From a checkpoint of a small image diffusion model.
Model: 64-pixel images, arch unet, activation relu, widths [64, 64, 128].
Rows from block 3, named by matrix and row number. Rows with one number belong to one channel. Each number is 200 + 30 x the weight over its row's rms, rounded and kept within 0 to 999. All counts start at 0. After the name is the row's rms in percent of the matrix's.
# convs0: first 3x3 conv (model.enc.1.1.convs.0.weight, 64x64x3x3), inputs 44-63, a 3x3 kernel for each
# convs1: second 3x3 conv (model.enc.1.1.convs.1.weight, 64x64x3x3, transposed), outputs 44-63, a 3x3 kernel for each
convs0.4,083,183,254,232,235,140,185,225,195,157,213,210,197,203,222,219,199,171,218,258,223,220,193,180,219,179,169,247,165,197,247,184,230,189,196,184,213,225,196,159,252,194,136,197,179,177,218,208,192,254,172,167,194,190,198,209,217,133,258,164,182,172,221,168,271,227,179,198,264,134,178,156,167,184,234,191,225,202,204,203,203,173,180,191,163,212,168,189,195,194,186,96,182,199,176,229,153,184,269,238,182,185,246,236,200,243,209,136,252,233,199,200,261,177,211,173,145,212,257,162,218,199,194,208,194,181,188,232,217,189,236,212,202,169,184,153,239,151,276,163,234,237,188,149,156,198,209,167,230,143,187,211,202,233,182,170,196,171,178,176,225,254,229,217,207,177,224,217,213,192,201,192,167,220,248,166,237,187,193,195,202
convs1.4,093,196,212,196,235,279,157,121,94,234,161,247,224,252,201,186,218,134,201,204,199,172,244,187,237,203,186,250,245,220,180,203,193,202,184,175,250,192,203,237,206,209,160,227,186,189,166,180,193,229,252,150,220,203,198,251,180,179,184,159,155,234,211,211,218,235,247,213,180,224,158,195,184,217,135,178,182,206,269,233,177,183,209,168,216,202,211,190,243,195,235,264,165,180,194,170,196,164,229,208,196,252,212,198,235,162,230,137,207,195,249,208,165,214,187,216,222,188,226,232,224,173,184,176,159,222,179,187,203,209,187,184,196,161,189,200,241,247,198,169,168,224,198,222,189,173,222,183,232,215,209,168,195,215,180,174,174,203,208,210,210,218,198,186,228,174,184,220,230,192,137,238,228,187,218,268,137,207,168,161,231
convs0.5,078,186,234,192,205,210,177,167,229,143,205,210,185,225,222,192,226,225,200,183,233,270,209,275,207,191,244,224,181,195,206,212,232,171,257,177,206,190,194,179,204,223,213,200,188,165,194,214,185,176,203,197,190,215,178,156,177,193,198,217,228,190,239,178,227,268,197,201,225,250,179,201,203,166,189,203,202,259,276,195,256,196,224,208,151,209,158,262,207,242,173,208,215,222,151,143,157,249,164,262,222,200,222,275,218,214,226,266,160,206,218,180,187,169,153,191,192,149,194,191,202,180,216,253,227,230,224,241,192,165,228,196,192,185,208,177,202,232,162,221,220,220,251,173,240,237,151,109,225,265,133,139,185,215,257,102,291,169,140,232,177,184,198,183,209,138,162,204,163,207,223,228,251,203,165,151,207,180,236,199,229
convs1.5,093,248,238,197,192,157,207,229,180,196,194,229,136,232,167,235,200,191,194,235,139,205,209,143,189,168,259,181,229,217,193,254,175,191,212,243,208,216,194,240,205,161,163,211,193,188,189,204,190,175,154,204,177,204,187,151,178,178,190,160,222,233,189,223,243,195,182,158,199,190,187,180,180,246,95,204,176,193,204,200,215,193,221,157,148,113,213,192,202,197,209,173,223,138,230,213,188,197,222,143,256,194,176,226,155,209,227,218,190,204,198,209,203,149,182,233,177,237,203,138,159,168,178,196,243,217,176,210,185,164,205,177,141,195,233,168,198,169,172,238,160,181,228,162,226,209,191,257,215,159,195,205,244,201,151,195,200,231,210,222,183,234,181,205,174,199,191,231,193,207,161,196,181,226,196,181,178,211,196,223,206
convs0.6,111,140,248,202,202,210,183,180,210,203,135,257,192,198,254,161,200,204,181,314,196,244,270,166,224,217,175,227,253,220,213,190,127,191,211,195,212,157,212,176,211,190,211,195,232,187,168,206,186,210,265,200,157,211,202,175,198,177,178,244,193,176,242,146,211,203,176,184,228,220,201,149,203,149,248,202,244,269,209,204,199,188,197,186,201,203,232,182,193,208,170,189,221,174,186,215,226,245,156,217,188,260,234,251,253,175,193,151,177,211,195,190,163,205,193,191,193,233,292,205,225,239,311,180,272,217,221,194,207,200,182,151,231,175,196,206,251,134,249,191,172,214,195,194,176,182,175,223,240,173,193,246,170,238,155,187,203,192,195,167,195,184,248,189,197,199,229,236,169,174,185,215,242,183,206,158,165,203,209,199,211
convs1.6,117,208,193,238,212,180,133,190,159,212,191,194,160,201,190,226,196,165,248,175,218,163,195,239,58,181,219,136,210,166,189,192,204,167,205,168,186,205,151,194,167,222,224,164,160,293,208,197,216,195,162,121,187,176,226,221,210,239,254,192,192,209,162,270,183,246,215,185,212,148,189,184,196,210,208,213,190,140,114,179,60,280,197,199,186,203,184,194,190,187,159,192,189,222,219,198,212,215,200,201,197,234,177,205,163,179,198,155,213,196,226,208,240,201,214,209,179,217,175,169,164,191,152,181,218,154,138,208,206,206,199,228,226,205,184,201,223,194,197,184,225,195,216,210,206,182,203,161,177,202,206,212,204,236,175,212,183,188,220,198,190,203,232,175,202,161,194,157,168,183,224,227,160,219,190,193,202,156,150,199,185
convs0.7,089,137,257,208,244,191,180,214,198,218,213,182,172,214,245,219,221,154,243,187,209,181,244,242,181,213,208,203,161,204,220,216,192,200,203,209,203,189,206,194,174,234,188,192,158,246,191,202,231,222,186,181,212,255,204,187,203,169,199,183,201,207,206,174,153,190,208,209,173,198,154,174,186,155,211,195,171,191,172,167,171,176,179,179,215,237,210,214,190,202,209,194,167,188,249,186,207,210,209,209,200,250,196,157,235,204,257,199,157,195,191,256,212,213,228,245,189,285,212,200,171,178,227,157,178,207,188,155,161,217,225,279,233,208,220,219,232,223,182,141,206,217,213,243,206,243,242,170,164,201,210,184,193,207,154,234,148,212,202,192,236,158,243,226,193,187,192,221,188,183,204,171,177,217,235,214,204,225,175,236,222
convs1.7,092,188,239,238,220,186,150,213,118,237,218,191,198,156,255,199,235,162,230,135,267,215,188,207,151,172,246,208,184,196,178,191,232,213,201,197,169,185,182,181,243,216,238,188,210,181,199,194,171,216,226,177,181,228,207,214,198,242,180,184,179,200,224,204,202,210,190,245,187,181,242,195,206,217,126,160,214,246,169,186,236,219,179,179,256,197,159,176,221,216,219,207,193,190,188,238,172,177,203,207,246,220,190,179,203,231,180,173,179,152,244,181,204,173,246,163,222,222,260,225,158,222,193,174,226,244,135,193,205,145,235,265,218,172,199,189,225,130,244,155,208,242,176,222,208,192,198,215,199,234,221,184,192,174,146,234,194,219,162,168,232,190,205,257,173,208,173,201,171,182,228,195,225,200,226,206,178,224,194,172,199
convs0.8,106,197,208,185,211,225,174,220,232,169,194,177,211,167,183,163,217,207,206,188,188,243,210,227,159,147,239,205,165,238,223,226,169,185,206,224,164,212,210,180,197,226,154,213,194,173,214,190,182,171,240,165,211,175,183,224,229,195,190,216,194,213,170,207,162,202,231,138,194,179,207,195,187,210,176,201,210,231,211,199,230,214,184,144,184,230,292,198,220,216,177,235,197,175,177,217,190,193,202,220,218,186,211,207,199,168,175,158,197,176,195,210,218,198,163,234,172,229,218,259,171,203,229,202,191,175,181,203,180,187,172,221,169,211,216,172,219,237,203,232,162,216,176,198,214,203,181,162,266,162,148,222,148,202,236,150,164,198,258,178,223,228,238,233,190,221,214,215,230,157,155,201,202,209,210,210,136,236,205,203,161
convs1.8,096,234,154,152,183,149,198,230,186,208,215,190,155,204,196,192,201,232,213,165,191,256,149,213,166,144,202,258,186,179,155,253,170,167,240,149,184,232,164,217,207,176,209,225,216,185,167,241,189,258,162,203,195,205,181,178,185,190,183,246,207,210,161,211,240,177,201,177,192,183,188,251,204,163,206,178,231,150,218,228,236,232,263,170,218,159,125,219,191,252,215,195,214,205,209,169,219,195,180,185,202,236,216,214,219,161,202,178,191,156,212,217,204,177,185,216,205,208,232,201,154,180,238,195,185,236,211,233,235,225,209,224,176,209,231,179,162,218,223,219,255,205,225,155,195,181,217,189,195,210,219,226,174,236,177,172,172,172,207,181,226,217,168,216,195,223,195,204,206,190,192,232,266,114,179,148,274,211,282,226,196
convs0.9,096,180,227,154,185,255,211,170,240,163,249,157,213,195,167,166,251,193,243,169,181,187,196,265,159,207,144,197,181,186,246,215,216,160,238,225,154,216,211,195,169,187,198,230,187,243,221,173,220,197,211,136,168,202,204,237,183,223,202,188,194,152,214,201,206,196,229,202,134,219,165,226,186,148,193,229,208,234,212,162,147,162,141,201,241,153,245,250,200,222,242,221,155,144,186,221,162,223,248,175,223,187,192,213,212,190,239,161,196,259,192,212,262,195,229,134,170,178,191,183,176,208,224,197,181,214,178,224,227,189,162,213,181,202,224,235,152,180,203,188,143,227,196,224,186,220,223,198,188,209,196,143,212,187,206,190,213,147,223,242,208,197,207,242,206,221,195,199,211,177,207,209,162,253,194,210,185,229,162,237,192
convs1.9,099,228,199,216,165,182,196,198,175,250,187,187,166,226,198,197,207,168,161,219,217,229,219,197,196,145,242,175,187,155,203,215,190,138,165,205,260,206,188,208,224,204,161,211,222,176,244,253,193,153,195,153,211,187,218,213,215,224,172,224,176,183,170,196,199,173,219,168,182,193,174,192,189,278,150,233,223,196,164,176,221,196,194,159,199,165,207,249,171,207,238,217,175,185,250,188,212,202,195,184,206,184,211,182,176,200,200,204,190,157,190,231,115,193,177,158,203,200,174,165,174,245,216,204,213,173,189,218,236,223,211,226,164,210,128,182,227,223,242,184,205,191,239,164,161,168,182,201,215,203,170,195,177,160,224,149,198,251,240,212,191,245,203,185,167,183,177,224,194,199,216,185,171,154,244,154,246,183,216,157,245
convs0.10,088,223,152,189,212,224,211,199,185,263,201,229,187,192,254,188,224,209,159,203,196,187,205,201,164,184,196,200,173,181,196,200,188,176,225,229,150,162,218,168,227,238,182,173,231,209,186,172,227,203,232,199,205,228,271,210,180,243,193,274,260,161,220,234,189,187,163,197,218,180,221,221,208,188,246,191,168,194,169,166,169,192,222,185,137,177,250,214,185,204,189,167,206,202,209,159,205,200,205,199,226,159,178,213,263,206,194,137,194,226,197,121,188,216,215,197,264,183,231,181,219,231,185,259,219,240,190,195,209,189,156,194,201,287,157,215,206,163,211,224,147,193,183,218,170,240,219,229,275,235,161,203,197,210,238,250,235,227,214,182,168,156,232,251,197,176,229,239,276,172,190,212,150,209,187,185,190,217,232,240,152
convs1.10,089,166,234,183,179,151,183,247,236,208,182,224,190,176,159,212,195,188,208,190,194,202,152,182,217,146,188,184,205,207,189,155,172,171,162,207,206,189,215,173,249,217,217,218,261,224,223,192,202,173,169,212,214,233,222,212,223,278,212,183,243,219,189,229,192,243,211,193,180,204,218,224,211,185,205,219,173,172,221,210,194,214,226,205,204,223,203,228,196,189,226,187,144,235,159,226,164,215,195,185,164,209,193,238,190,220,161,182,209,228,195,212,243,202,203,201,190,257,201,205,161,188,225,184,216,221,210,202,196,174,184,205,208,184,216,245,189,177,190,211,216,165,205,279,208,222,183,173,209,203,246,174,249,219,215,274,256,133,146,171,166,175,199,169,256,245,180,207,190,269,186,237,208,209,138,217,230,197,208,156,245
convs0.11,088,209,212,207,174,183,176,244,230,173,186,235,200,210,191,222,190,169,185,173,194,188,205,239,219,163,191,178,190,200,206,215,235,238,208,156,182,147,193,198,229,93,177,174,257,189,199,163,191,193,204,211,172,235,209,219,223,178,139,197,228,204,222,214,205,200,213,232,218,221,149,180,203,201,188,204,223,181,221,189,219,174,191,231,210,160,234,202,203,257,177,216,215,213,190,236,211,244,215,188,188,211,204,193,186,197,217,209,197,188,208,242,183,240,217,175,166,181,198,191,190,259,227,206,232,191,206,211,259,206,188,117,210,165,220,188,173,203,199,203,246,262,182,204,204,145,213,217,198,180,168,189,205,212,229,197,224,180,281,183,239,203,236,194,206,199,193,229,221,180,241,218,221,155,236,218,196,160,155,199,214
convs1.11,101,193,218,194,224,189,198,230,144,192,210,133,240,168,84,180,204,194,187,217,186,191,251,153,237,189,174,200,242,215,237,134,206,173,179,144,228,220,197,177,211,123,236,206,183,232,221,247,192,238,187,230,181,240,199,203,172,185,192,172,184,169,213,212,213,210,171,206,199,180,189,176,183,279,161,159,183,198,206,204,198,211,233,204,205,176,230,116,190,173,203,216,191,170,238,270,203,177,214,204,175,237,208,170,215,179,193,207,212,207,203,147,196,167,145,193,219,192,161,213,228,200,201,143,221,214,234,215,202,216,204,143,225,165,224,157,214,180,160,201,228,223,186,206,161,162,199,186,171,181,199,184,193,195,237,226,179,132,214,186,182,217,222,242,126,204,209,241,183,193,215,170,183,191,207,186,203,264,192,189,139
convs0.12,112,190,248,183,138,212,244,183,268,136,173,205,168,122,234,222,168,232,264,181,207,200,223,287,170,216,253,212,182,175,216,188,184,188,275,190,191,152,184,157,155,240,264,158,254,211,185,229,166,160,245,229,143,215,194,205,201,190,168,182,242,178,193,207,181,183,216,198,223,234,216,182,201,195,209,203,171,287,233,193,363,206,181,236,201,223,185,212,138,228,244,231,190,171,192,183,223,200,196,179,204,170,184,181,183,195,226,179,221,188,168,206,204,191,217,184,167,235,212,210,173,206,239,233,271,215,211,198,199,250,139,215,209,242,292,258,203,217,201,209,193,211,207,167,214,229,201,178,187,200,216,197,205,199,227,227,211,226,165,202,197,135,220,227,201,182,198,183,218,158,202,208,190,186,219,190,176,202,223,165,186
convs1.12,139,220,121,254,169,120,210,183,158,236,206,186,193,205,215,182,198,177,213,192,141,221,208,152,203,199,217,200,169,145,158,151,117,200,201,200,227,205,165,260,176,221,222,222,206,217,191,163,226,158,121,194,194,140,213,172,208,217,184,205,176,179,174,182,221,221,238,167,163,175,182,184,172,204,22,239,148,127,241,190,173,176,225,205,236,200,208,189,193,184,214,200,202,217,175,167,198,211,199,210,198,183,187,197,165,164,181,196,220,197,217,208,170,197,202,186,188,174,178,187,155,176,215,151,196,200,215,139,110,140,172,210,249,207,216,206,181,188,195,225,218,194,215,198,209,190,192,178,222,188,194,168,179,190,185,199,183,180,205,212,235,178,178,186,186,206,191,183,203,218,143,187,195,175,203,208,187,203,222,197,203
convs0.13,096,251,175,222,172,186,183,245,232,144,206,167,213,226,247,235,168,191,192,234,219,210,229,238,157,189,174,203,205,217,201,201,239,185,206,212,231,199,229,198,212,134,200,238,175,194,217,209,172,209,166,188,217,185,228,207,198,176,191,221,204,205,196,205,255,222,172,218,204,147,271,189,218,198,202,211,202,219,211,223,182,251,248,194,172,219,153,258,192,209,224,245,211,158,202,172,181,203,243,188,168,239,239,203,217,238,233,198,207,219,175,206,160,223,176,181,195,212,183,162,183,195,191,225,200,242,209,240,180,222,141,248,188,136,193,272,212,248,212,223,230,202,180,223,172,252,187,151,244,200,217,133,245,304,219,234,215,216,149,197,253,164,182,213,185,148,254,186,238,208,199,216,215,197,241,211,234,186,160,221,198
convs1.13,081,225,248,126,189,209,230,185,161,134,208,189,264,216,198,177,176,204,197,215,200,141,227,161,178,236,221,203,171,224,199,234,213,169,199,175,199,212,227,204,175,200,184,207,215,164,99,271,190,226,200,200,177,179,221,218,162,188,254,196,202,197,207,185,212,218,193,204,211,210,219,187,181,223,219,170,157,242,196,191,248,179,214,200,201,192,173,180,256,193,188,225,202,216,234,203,165,189,198,164,199,203,215,196,213,201,193,171,224,165,175,180,234,200,204,146,218,234,227,225,209,163,187,219,227,161,147,219,147,203,217,155,214,211,206,205,214,176,290,200,166,243,192,194,177,152,182,207,222,230,197,186,201,170,182,219,189,174,228,173,173,190,168,242,182,214,178,235,187,215,212,186,261,198,205,172,202,149,152,212,203
convs0.14,102,208,225,204,212,181,200,212,161,172,199,212,214,190,184,247,215,131,246,219,215,218,189,215,204,169,249,229,170,206,213,211,223,187,177,232,245,157,220,204,199,257,182,164,183,210,208,202,169,194,177,224,236,152,183,170,187,207,208,185,182,193,155,221,205,141,234,242,230,141,207,187,174,208,220,224,241,240,213,224,179,209,166,173,208,215,205,209,257,168,222,236,247,276,166,217,163,175,198,138,171,167,180,196,229,270,229,209,175,221,161,181,135,192,243,197,176,196,216,244,191,235,234,225,206,250,210,150,182,211,174,212,226,199,212,247,208,154,184,178,230,164,198,232,242,165,300,159,228,186,226,204,196,236,183,296,189,202,179,211,212,195,160,193,232,212,206,216,200,232,201,174,134,249,173,208,182,177,236,281,205
convs1.14,096,259,254,209,170,247,201,186,203,190,181,229,222,187,187,183,196,169,219,249,132,194,233,126,179,253,143,210,153,133,245,181,203,223,241,154,208,223,245,153,217,185,189,222,223,211,176,188,196,126,216,190,198,194,173,235,225,132,182,210,206,223,181,186,279,223,178,191,166,232,150,171,216,167,259,161,194,198,184,113,212,178,174,189,137,185,128,227,202,182,191,211,193,185,155,186,238,188,170,189,195,167,209,173,209,183,246,223,232,144,230,215,200,180,190,189,174,210,161,184,201,143,192,148,186,209,175,170,158,158,229,171,247,192,208,221,197,185,176,207,175,199,227,208,191,199,239,200,176,229,198,185,176,184,210,191,199,210,235,175,200,158,217,174,173,227,188,170,159,244,159,207,239,134,178,167,218,211,242,186,211
convs0.15,084,221,201,183,217,194,171,201,158,188,202,198,202,202,185,195,246,196,206,174,177,161,201,231,240,165,221,164,240,201,220,187,239,202,217,200,228,223,178,221,180,208,219,205,202,186,194,193,194,174,177,250,196,217,187,202,176,156,174,194,228,205,193,218,151,195,248,182,176,232,207,145,178,191,147,182,186,188,164,208,192,189,222,177,195,173,224,245,249,186,202,213,172,188,186,235,170,226,226,192,210,191,244,143,144,189,231,228,227,213,205,207,193,214,262,181,215,186,179,145,218,222,227,164,115,233,161,163,240,157,151,175,225,170,195,237,154,236,201,210,220,216,145,224,219,214,183,176,231,170,225,111,273,268,195,194,148,233,231,151,195,196,249,214,163,189,152,213,213,190,224,178,166,201,215,243,225,170,140,228,236
convs1.15,085,178,273,221,260,239,164,211,156,163,240,207,188,206,217,195,191,184,195,256,195,209,187,193,185,210,203,194,164,228,237,265,242,236,201,252,197,144,212,203,207,137,241,177,186,187,178,201,185,98,248,206,208,206,176,187,191,214,182,196,183,200,196,221,205,191,205,222,209,195,186,140,223,230,212,215,184,201,168,156,191,228,193,158,195,158,136,174,205,184,197,226,177,197,199,176,205,162,188,216,195,169,232,225,219,267,224,188,221,190,182,177,194,185,211,161,182,201,203,247,178,180,171,148,188,188,142,189,160,191,201,165,207,227,180,197,221,148,208,168,191,250,234,146,192,158,196,251,182,195,229,234,214,231,133,198,225,178,180,209,284,208,176,178,192,208,237,250,184,183,250,148,209,220,234,200,248,195,205,187,234
convs0.16,095,177,234,198,144,201,179,189,224,215,233,217,170,199,157,184,198,207,208,202,242,222,209,156,239,199,221,192,209,196,179,196,189,197,208,221,189,218,197,223,197,224,196,178,185,240,178,219,183,220,218,161,189,224,196,213,225,188,169,217,244,264,152,214,253,229,145,180,181,190,224,165,200,216,195,235,173,177,189,174,183,207,191,193,270,167,218,138,128,221,216,141,206,191,202,208,223,207,211,191,249,247,219,222,172,144,213,196,149,238,191,186,207,209,188,218,149,198,191,214,174,214,139,212,230,232,191,196,170,184,220,213,204,185,236,198,285,249,151,252,213,231,175,179,178,233,201,198,190,209,167,189,189,159,194,205,203,143,229,203,265,172,222,175,223,243,176,177,181,193,238,243,200,191,223,249,193,217,203,179,156
convs1.16,082,194,258,169,196,184,245,229,232,151,179,200,171,229,260,214,198,213,187,210,202,238,194,234,181,198,192,197,200,209,253,215,212,144,215,188,180,222,219,157,178,212,191,149,253,217,236,142,190,246,148,175,238,154,265,200,188,186,160,185,254,231,247,162,207,227,182,200,198,201,182,213,172,189,212,196,201,218,249,167,181,177,169,140,264,193,193,171,170,220,197,223,155,215,190,207,171,239,168,242,218,173,190,219,248,203,161,169,190,219,182,205,200,164,202,202,202,168,142,212,205,168,221,213,210,192,207,206,226,216,177,206,179,229,203,170,219,230,196,149,260,175,219,175,195,217,185,173,215,164,216,195,233,205,206,192,181,212,195,195,151,175,202,248,171,232,205,249,222,131,171,228,208,217,200,160,197,204,149,166,234
convs0.17,092,195,230,206,241,184,213,187,188,194,238,216,220,230,212,236,189,213,203,245,189,152,198,207,251,175,185,201,241,211,167,199,210,201,170,222,173,194,226,190,252,203,190,201,255,201,212,208,206,200,209,188,174,238,181,197,163,230,200,184,201,237,142,225,199,203,167,209,188,160,214,231,171,164,220,155,250,209,188,187,221,169,239,178,142,226,199,252,151,253,201,147,208,198,157,228,217,203,206,167,186,157,110,224,227,167,175,223,192,197,208,176,225,193,234,201,237,193,227,228,160,182,247,204,201,222,201,263,183,139,205,158,195,206,215,210,172,132,140,220,250,232,196,166,256,174,185,230,215,259,232,235,194,233,234,165,251,229,159,238,212,250,165,225,185,214,213,182,184,207,226,255,210,214,178,226,226,200,225,167,191
convs1.17,078,190,188,205,215,245,215,230,136,143,180,201,181,234,217,204,221,195,160,168,173,210,237,189,209,219,223,156,231,149,247,186,180,201,220,167,138,258,189,209,237,172,175,168,259,201,214,177,216,246,186,228,211,179,160,173,228,174,214,164,233,188,251,208,218,174,160,193,201,182,204,192,231,277,124,213,143,206,212,206,191,187,198,193,174,176,164,194,287,219,177,242,140,225,165,168,213,223,201,185,188,207,183,224,146,112,250,227,248,201,172,187,206,168,207,208,195,178,168,185,221,194,173,181,245,209,242,266,247,149,187,165,191,234,180,224,166,204,183,201,192,189,255,252,142,211,197,172,188,200,168,165,220,213,159,210,188,268,232,169,198,200,228,227,192,199,226,182,178,207,164,148,192,291,149,188,201,172,201,193,204
convs0.18,115,222,226,154,304,166,146,177,208,181,181,199,185,177,184,177,220,213,187,236,199,176,206,119,243,164,214,176,207,186,200,150,154,272,198,229,197,157,148,234,217,209,203,198,228,215,237,201,174,225,220,164,178,214,205,205,252,134,245,256,169,185,222,179,191,193,182,146,237,198,242,190,194,216,189,205,247,174,170,171,203,209,196,211,232,182,262,188,149,189,173,214,210,226,176,235,211,224,208,156,179,204,182,150,192,234,231,167,192,178,184,205,174,241,269,228,193,171,196,234,173,183,213,254,210,204,170,134,167,259,129,161,257,226,250,191,195,188,198,206,202,240,191,240,205,251,207,246,169,213,232,225,200,226,261,217,179,218,206,158,205,234,124,223,239,194,199,247,119,207,200,170,179,208,185,182,180,247,204,217,206
convs1.18,086,231,168,213,223,192,133,201,180,251,192,178,225,187,192,228,185,214,249,219,164,203,194,241,162,210,192,193,221,144,176,156,257,220,225,212,195,199,198,200,205,173,179,198,253,196,218,186,233,229,218,168,207,207,156,229,194,188,224,185,170,213,185,178,226,177,219,197,202,239,175,199,197,209,230,189,237,205,174,170,172,232,242,239,288,193,105,218,146,232,182,186,191,156,223,218,184,184,196,222,184,237,196,212,185,190,200,217,181,183,242,189,175,193,230,185,245,190,188,191,173,157,159,254,201,212,204,181,190,197,179,192,239,186,213,242,206,218,186,173,181,225,198,212,227,184,204,181,200,245,193,193,211,176,229,179,208,156,198,141,199,193,190,216,220,200,202,204,237,209,215,216,211,154,236,189,200,237,218,158,197
convs0.19,089,237,236,170,174,163,215,201,245,186,212,186,154,223,178,192,239,183,192,172,252,192,226,212,194,183,268,189,205,166,159,203,224,221,188,198,195,225,207,190,183,196,204,208,215,175,227,209,192,148,163,210,187,179,240,172,238,216,182,173,213,195,215,227,203,171,242,143,182,187,249,184,149,180,249,213,210,222,172,167,207,180,175,229,223,143,188,179,183,196,251,182,167,270,221,177,204,201,198,228,141,212,135,243,182,232,198,236,187,220,178,179,161,173,200,205,210,171,202,151,220,197,177,237,138,215,206,237,173,180,210,182,199,256,228,225,193,160,212,217,257,173,183,201,207,206,173,151,222,247,190,154,248,181,121,237,254,168,211,248,199,219,184,173,224,209,200,190,209,202,233,171,165,215,198,192,238,176,197,256,173
convs1.19,096,115,259,207,187,197,241,185,235,97,202,203,251,227,256,195,234,192,158,199,117,177,219,197,226,252,153,196,222,187,227,175,247,152,243,188,165,213,232,145,187,244,266,186,205,188,209,225,217,196,214,248,159,173,179,221,204,224,235,191,203,205,179,175,213,171,221,174,187,248,200,160,265,186,202,201,191,191,211,254,172,159,217,233,108,213,158,201,189,212,196,188,189,203,168,237,226,174,199,240,203,186,217,206,200,208,172,199,204,219,171,225,156,210,181,168,206,172,159,213,221,231,194,225,185,216,194,204,179,193,205,211,177,232,238,179,164,214,201,239,202,232,202,206,164,165,180,243,186,177,213,193,245,165,196,186,228,189,212,216,175,170,250,250,189,194,166,199,208,197,179,203,222,215,241,152,221,178,223,186,216
convs0.20,104,301,176,165,175,144,230,200,237,184,221,183,188,234,164,189,169,238,201,174,174,248,248,193,158,176,237,218,204,235,199,180,199,190,217,232,204,208,200,174,204,149,230,193,228,158,214,197,190,224,123,219,171,277,159,203,216,172,216,176,220,154,202,207,220,148,191,172,201,205,149,188,221,211,162,218,168,142,231,199,202,169,113,190,235,210,257,134,157,210,254,192,217,230,171,215,174,203,184,190,270,222,125,207,198,180,200,189,191,214,205,184,235,193,219,207,237,161,205,194,183,179,206,183,187,204,192,196,131,186,247,134,223,220,258,242,202,179,201,258,211,181,184,180,210,199,190,186,178,208,239,186,200,205,131,215,232,205,233,261,195,190,176,204,212,215,207,207,226,206,223,157,190,232,167,157,266,211,221,161,222
convs1.20,090,244,138,165,141,233,203,238,221,133,190,157,213,237,236,180,209,251,140,179,175,192,233,150,203,198,203,199,210,152,223,187,242,182,155,194,170,216,162,166,185,254,152,213,240,249,275,171,188,168,241,203,184,172,178,175,194,208,201,199,196,227,229,176,164,180,244,198,213,199,199,151,262,198,208,263,116,196,180,228,178,231,174,156,188,204,170,230,170,229,242,178,213,206,209,182,211,157,200,205,208,226,181,187,204,206,216,182,187,251,196,193,140,195,206,191,224,165,211,180,133,194,145,234,197,204,170,174,217,204,173,216,185,230,184,215,196,262,220,201,173,142,152,226,200,224,159,252,182,221,184,180,254,185,220,213,209,169,170,198,121,200,270,257,178,180,169,199,200,216,158,180,197,220,205,208,187,224,193,140,277
convs0.21,087,208,247,184,206,227,162,204,159,168,186,184,161,194,180,187,192,190,170,215,228,213,216,202,198,192,191,168,254,200,185,216,185,222,203,225,215,234,198,180,200,177,227,184,151,223,192,201,159,207,213,228,228,173,202,193,215,181,226,260,145,210,147,219,244,272,171,169,190,221,215,154,185,196,194,150,197,145,239,179,176,195,177,192,202,170,192,205,208,265,138,189,207,213,219,264,224,236,213,210,200,191,205,285,141,179,291,183,225,204,164,180,206,198,174,259,181,196,205,194,218,213,172,153,241,198,208,217,156,192,170,206,188,184,257,195,240,177,201,256,236,225,194,246,206,230,222,139,231,158,275,188,146,247,143,200,235,207,181,159,227,201,187,140,221,140,187,225,180,195,217,184,178,222,245,217,157,218,224,175,215
convs1.21,087,219,202,213,210,236,189,227,180,177,202,253,193,176,201,217,223,183,178,216,202,167,265,205,173,225,179,187,181,195,196,246,268,252,282,193,233,206,183,225,124,226,216,173,203,172,213,227,130,192,200,189,172,192,199,190,210,130,187,198,142,203,211,209,223,193,204,215,195,195,174,196,179,214,236,186,205,186,185,233,167,224,228,101,204,159,143,217,191,243,200,175,217,209,173,185,177,184,172,183,214,205,163,209,255,210,225,272,157,184,183,208,176,205,167,129,200,192,169,140,205,210,171,181,192,165,233,218,195,142,197,213,214,181,193,163,158,180,224,187,175,164,216,231,212,186,209,224,163,224,201,255,201,202,188,184,177,226,226,155,198,244,237,215,171,205,173,167,176,206,162,238,226,218,262,166,189,225,145,215,225
convs0.22,095,183,247,216,238,166,205,203,156,191,218,194,155,190,176,204,234,203,219,207,189,209,174,181,205,222,228,183,242,195,195,167,211,213,163,236,173,191,215,172,196,221,189,237,182,186,181,215,236,212,214,195,184,172,194,194,187,226,227,203,203,198,189,197,123,211,187,246,227,154,138,197,176,213,203,236,198,168,153,208,218,244,240,168,171,201,199,155,225,228,166,195,235,177,196,207,199,175,218,220,212,221,228,203,129,178,210,174,182,209,207,204,206,240,165,183,161,214,172,227,210,186,212,211,191,239,232,180,201,123,217,207,242,194,148,164,262,214,226,142,205,202,205,220,136,198,193,138,215,181,222,209,228,195,188,239,194,206,226,193,220,219,231,212,202,173,234,214,183,241,207,194,237,169,163,220,223,189,196,260,186
convs1.22,091,205,212,265,181,208,166,252,107,193,233,179,184,150,183,210,243,173,167,241,219,181,200,229,172,174,154,201,194,183,245,184,249,168,204,176,174,225,223,174,198,222,187,222,168,249,227,188,191,197,229,212,190,157,236,222,228,191,201,225,184,175,188,183,185,172,177,227,215,202,169,193,160,190,189,218,177,258,214,134,249,137,236,191,198,223,172,217,213,179,213,186,217,236,197,200,232,219,137,206,218,188,175,224,244,193,170,171,195,195,164,229,206,160,177,192,180,171,211,190,218,179,176,215,177,221,215,182,150,204,253,206,226,175,225,207,227,191,226,227,199,203,202,140,156,202,165,182,157,185,236,193,196,170,242,223,187,202,184,217,155,226,214,199,165,207,195,118,195,230,153,189,264,177,193,217,163,156,131,235,157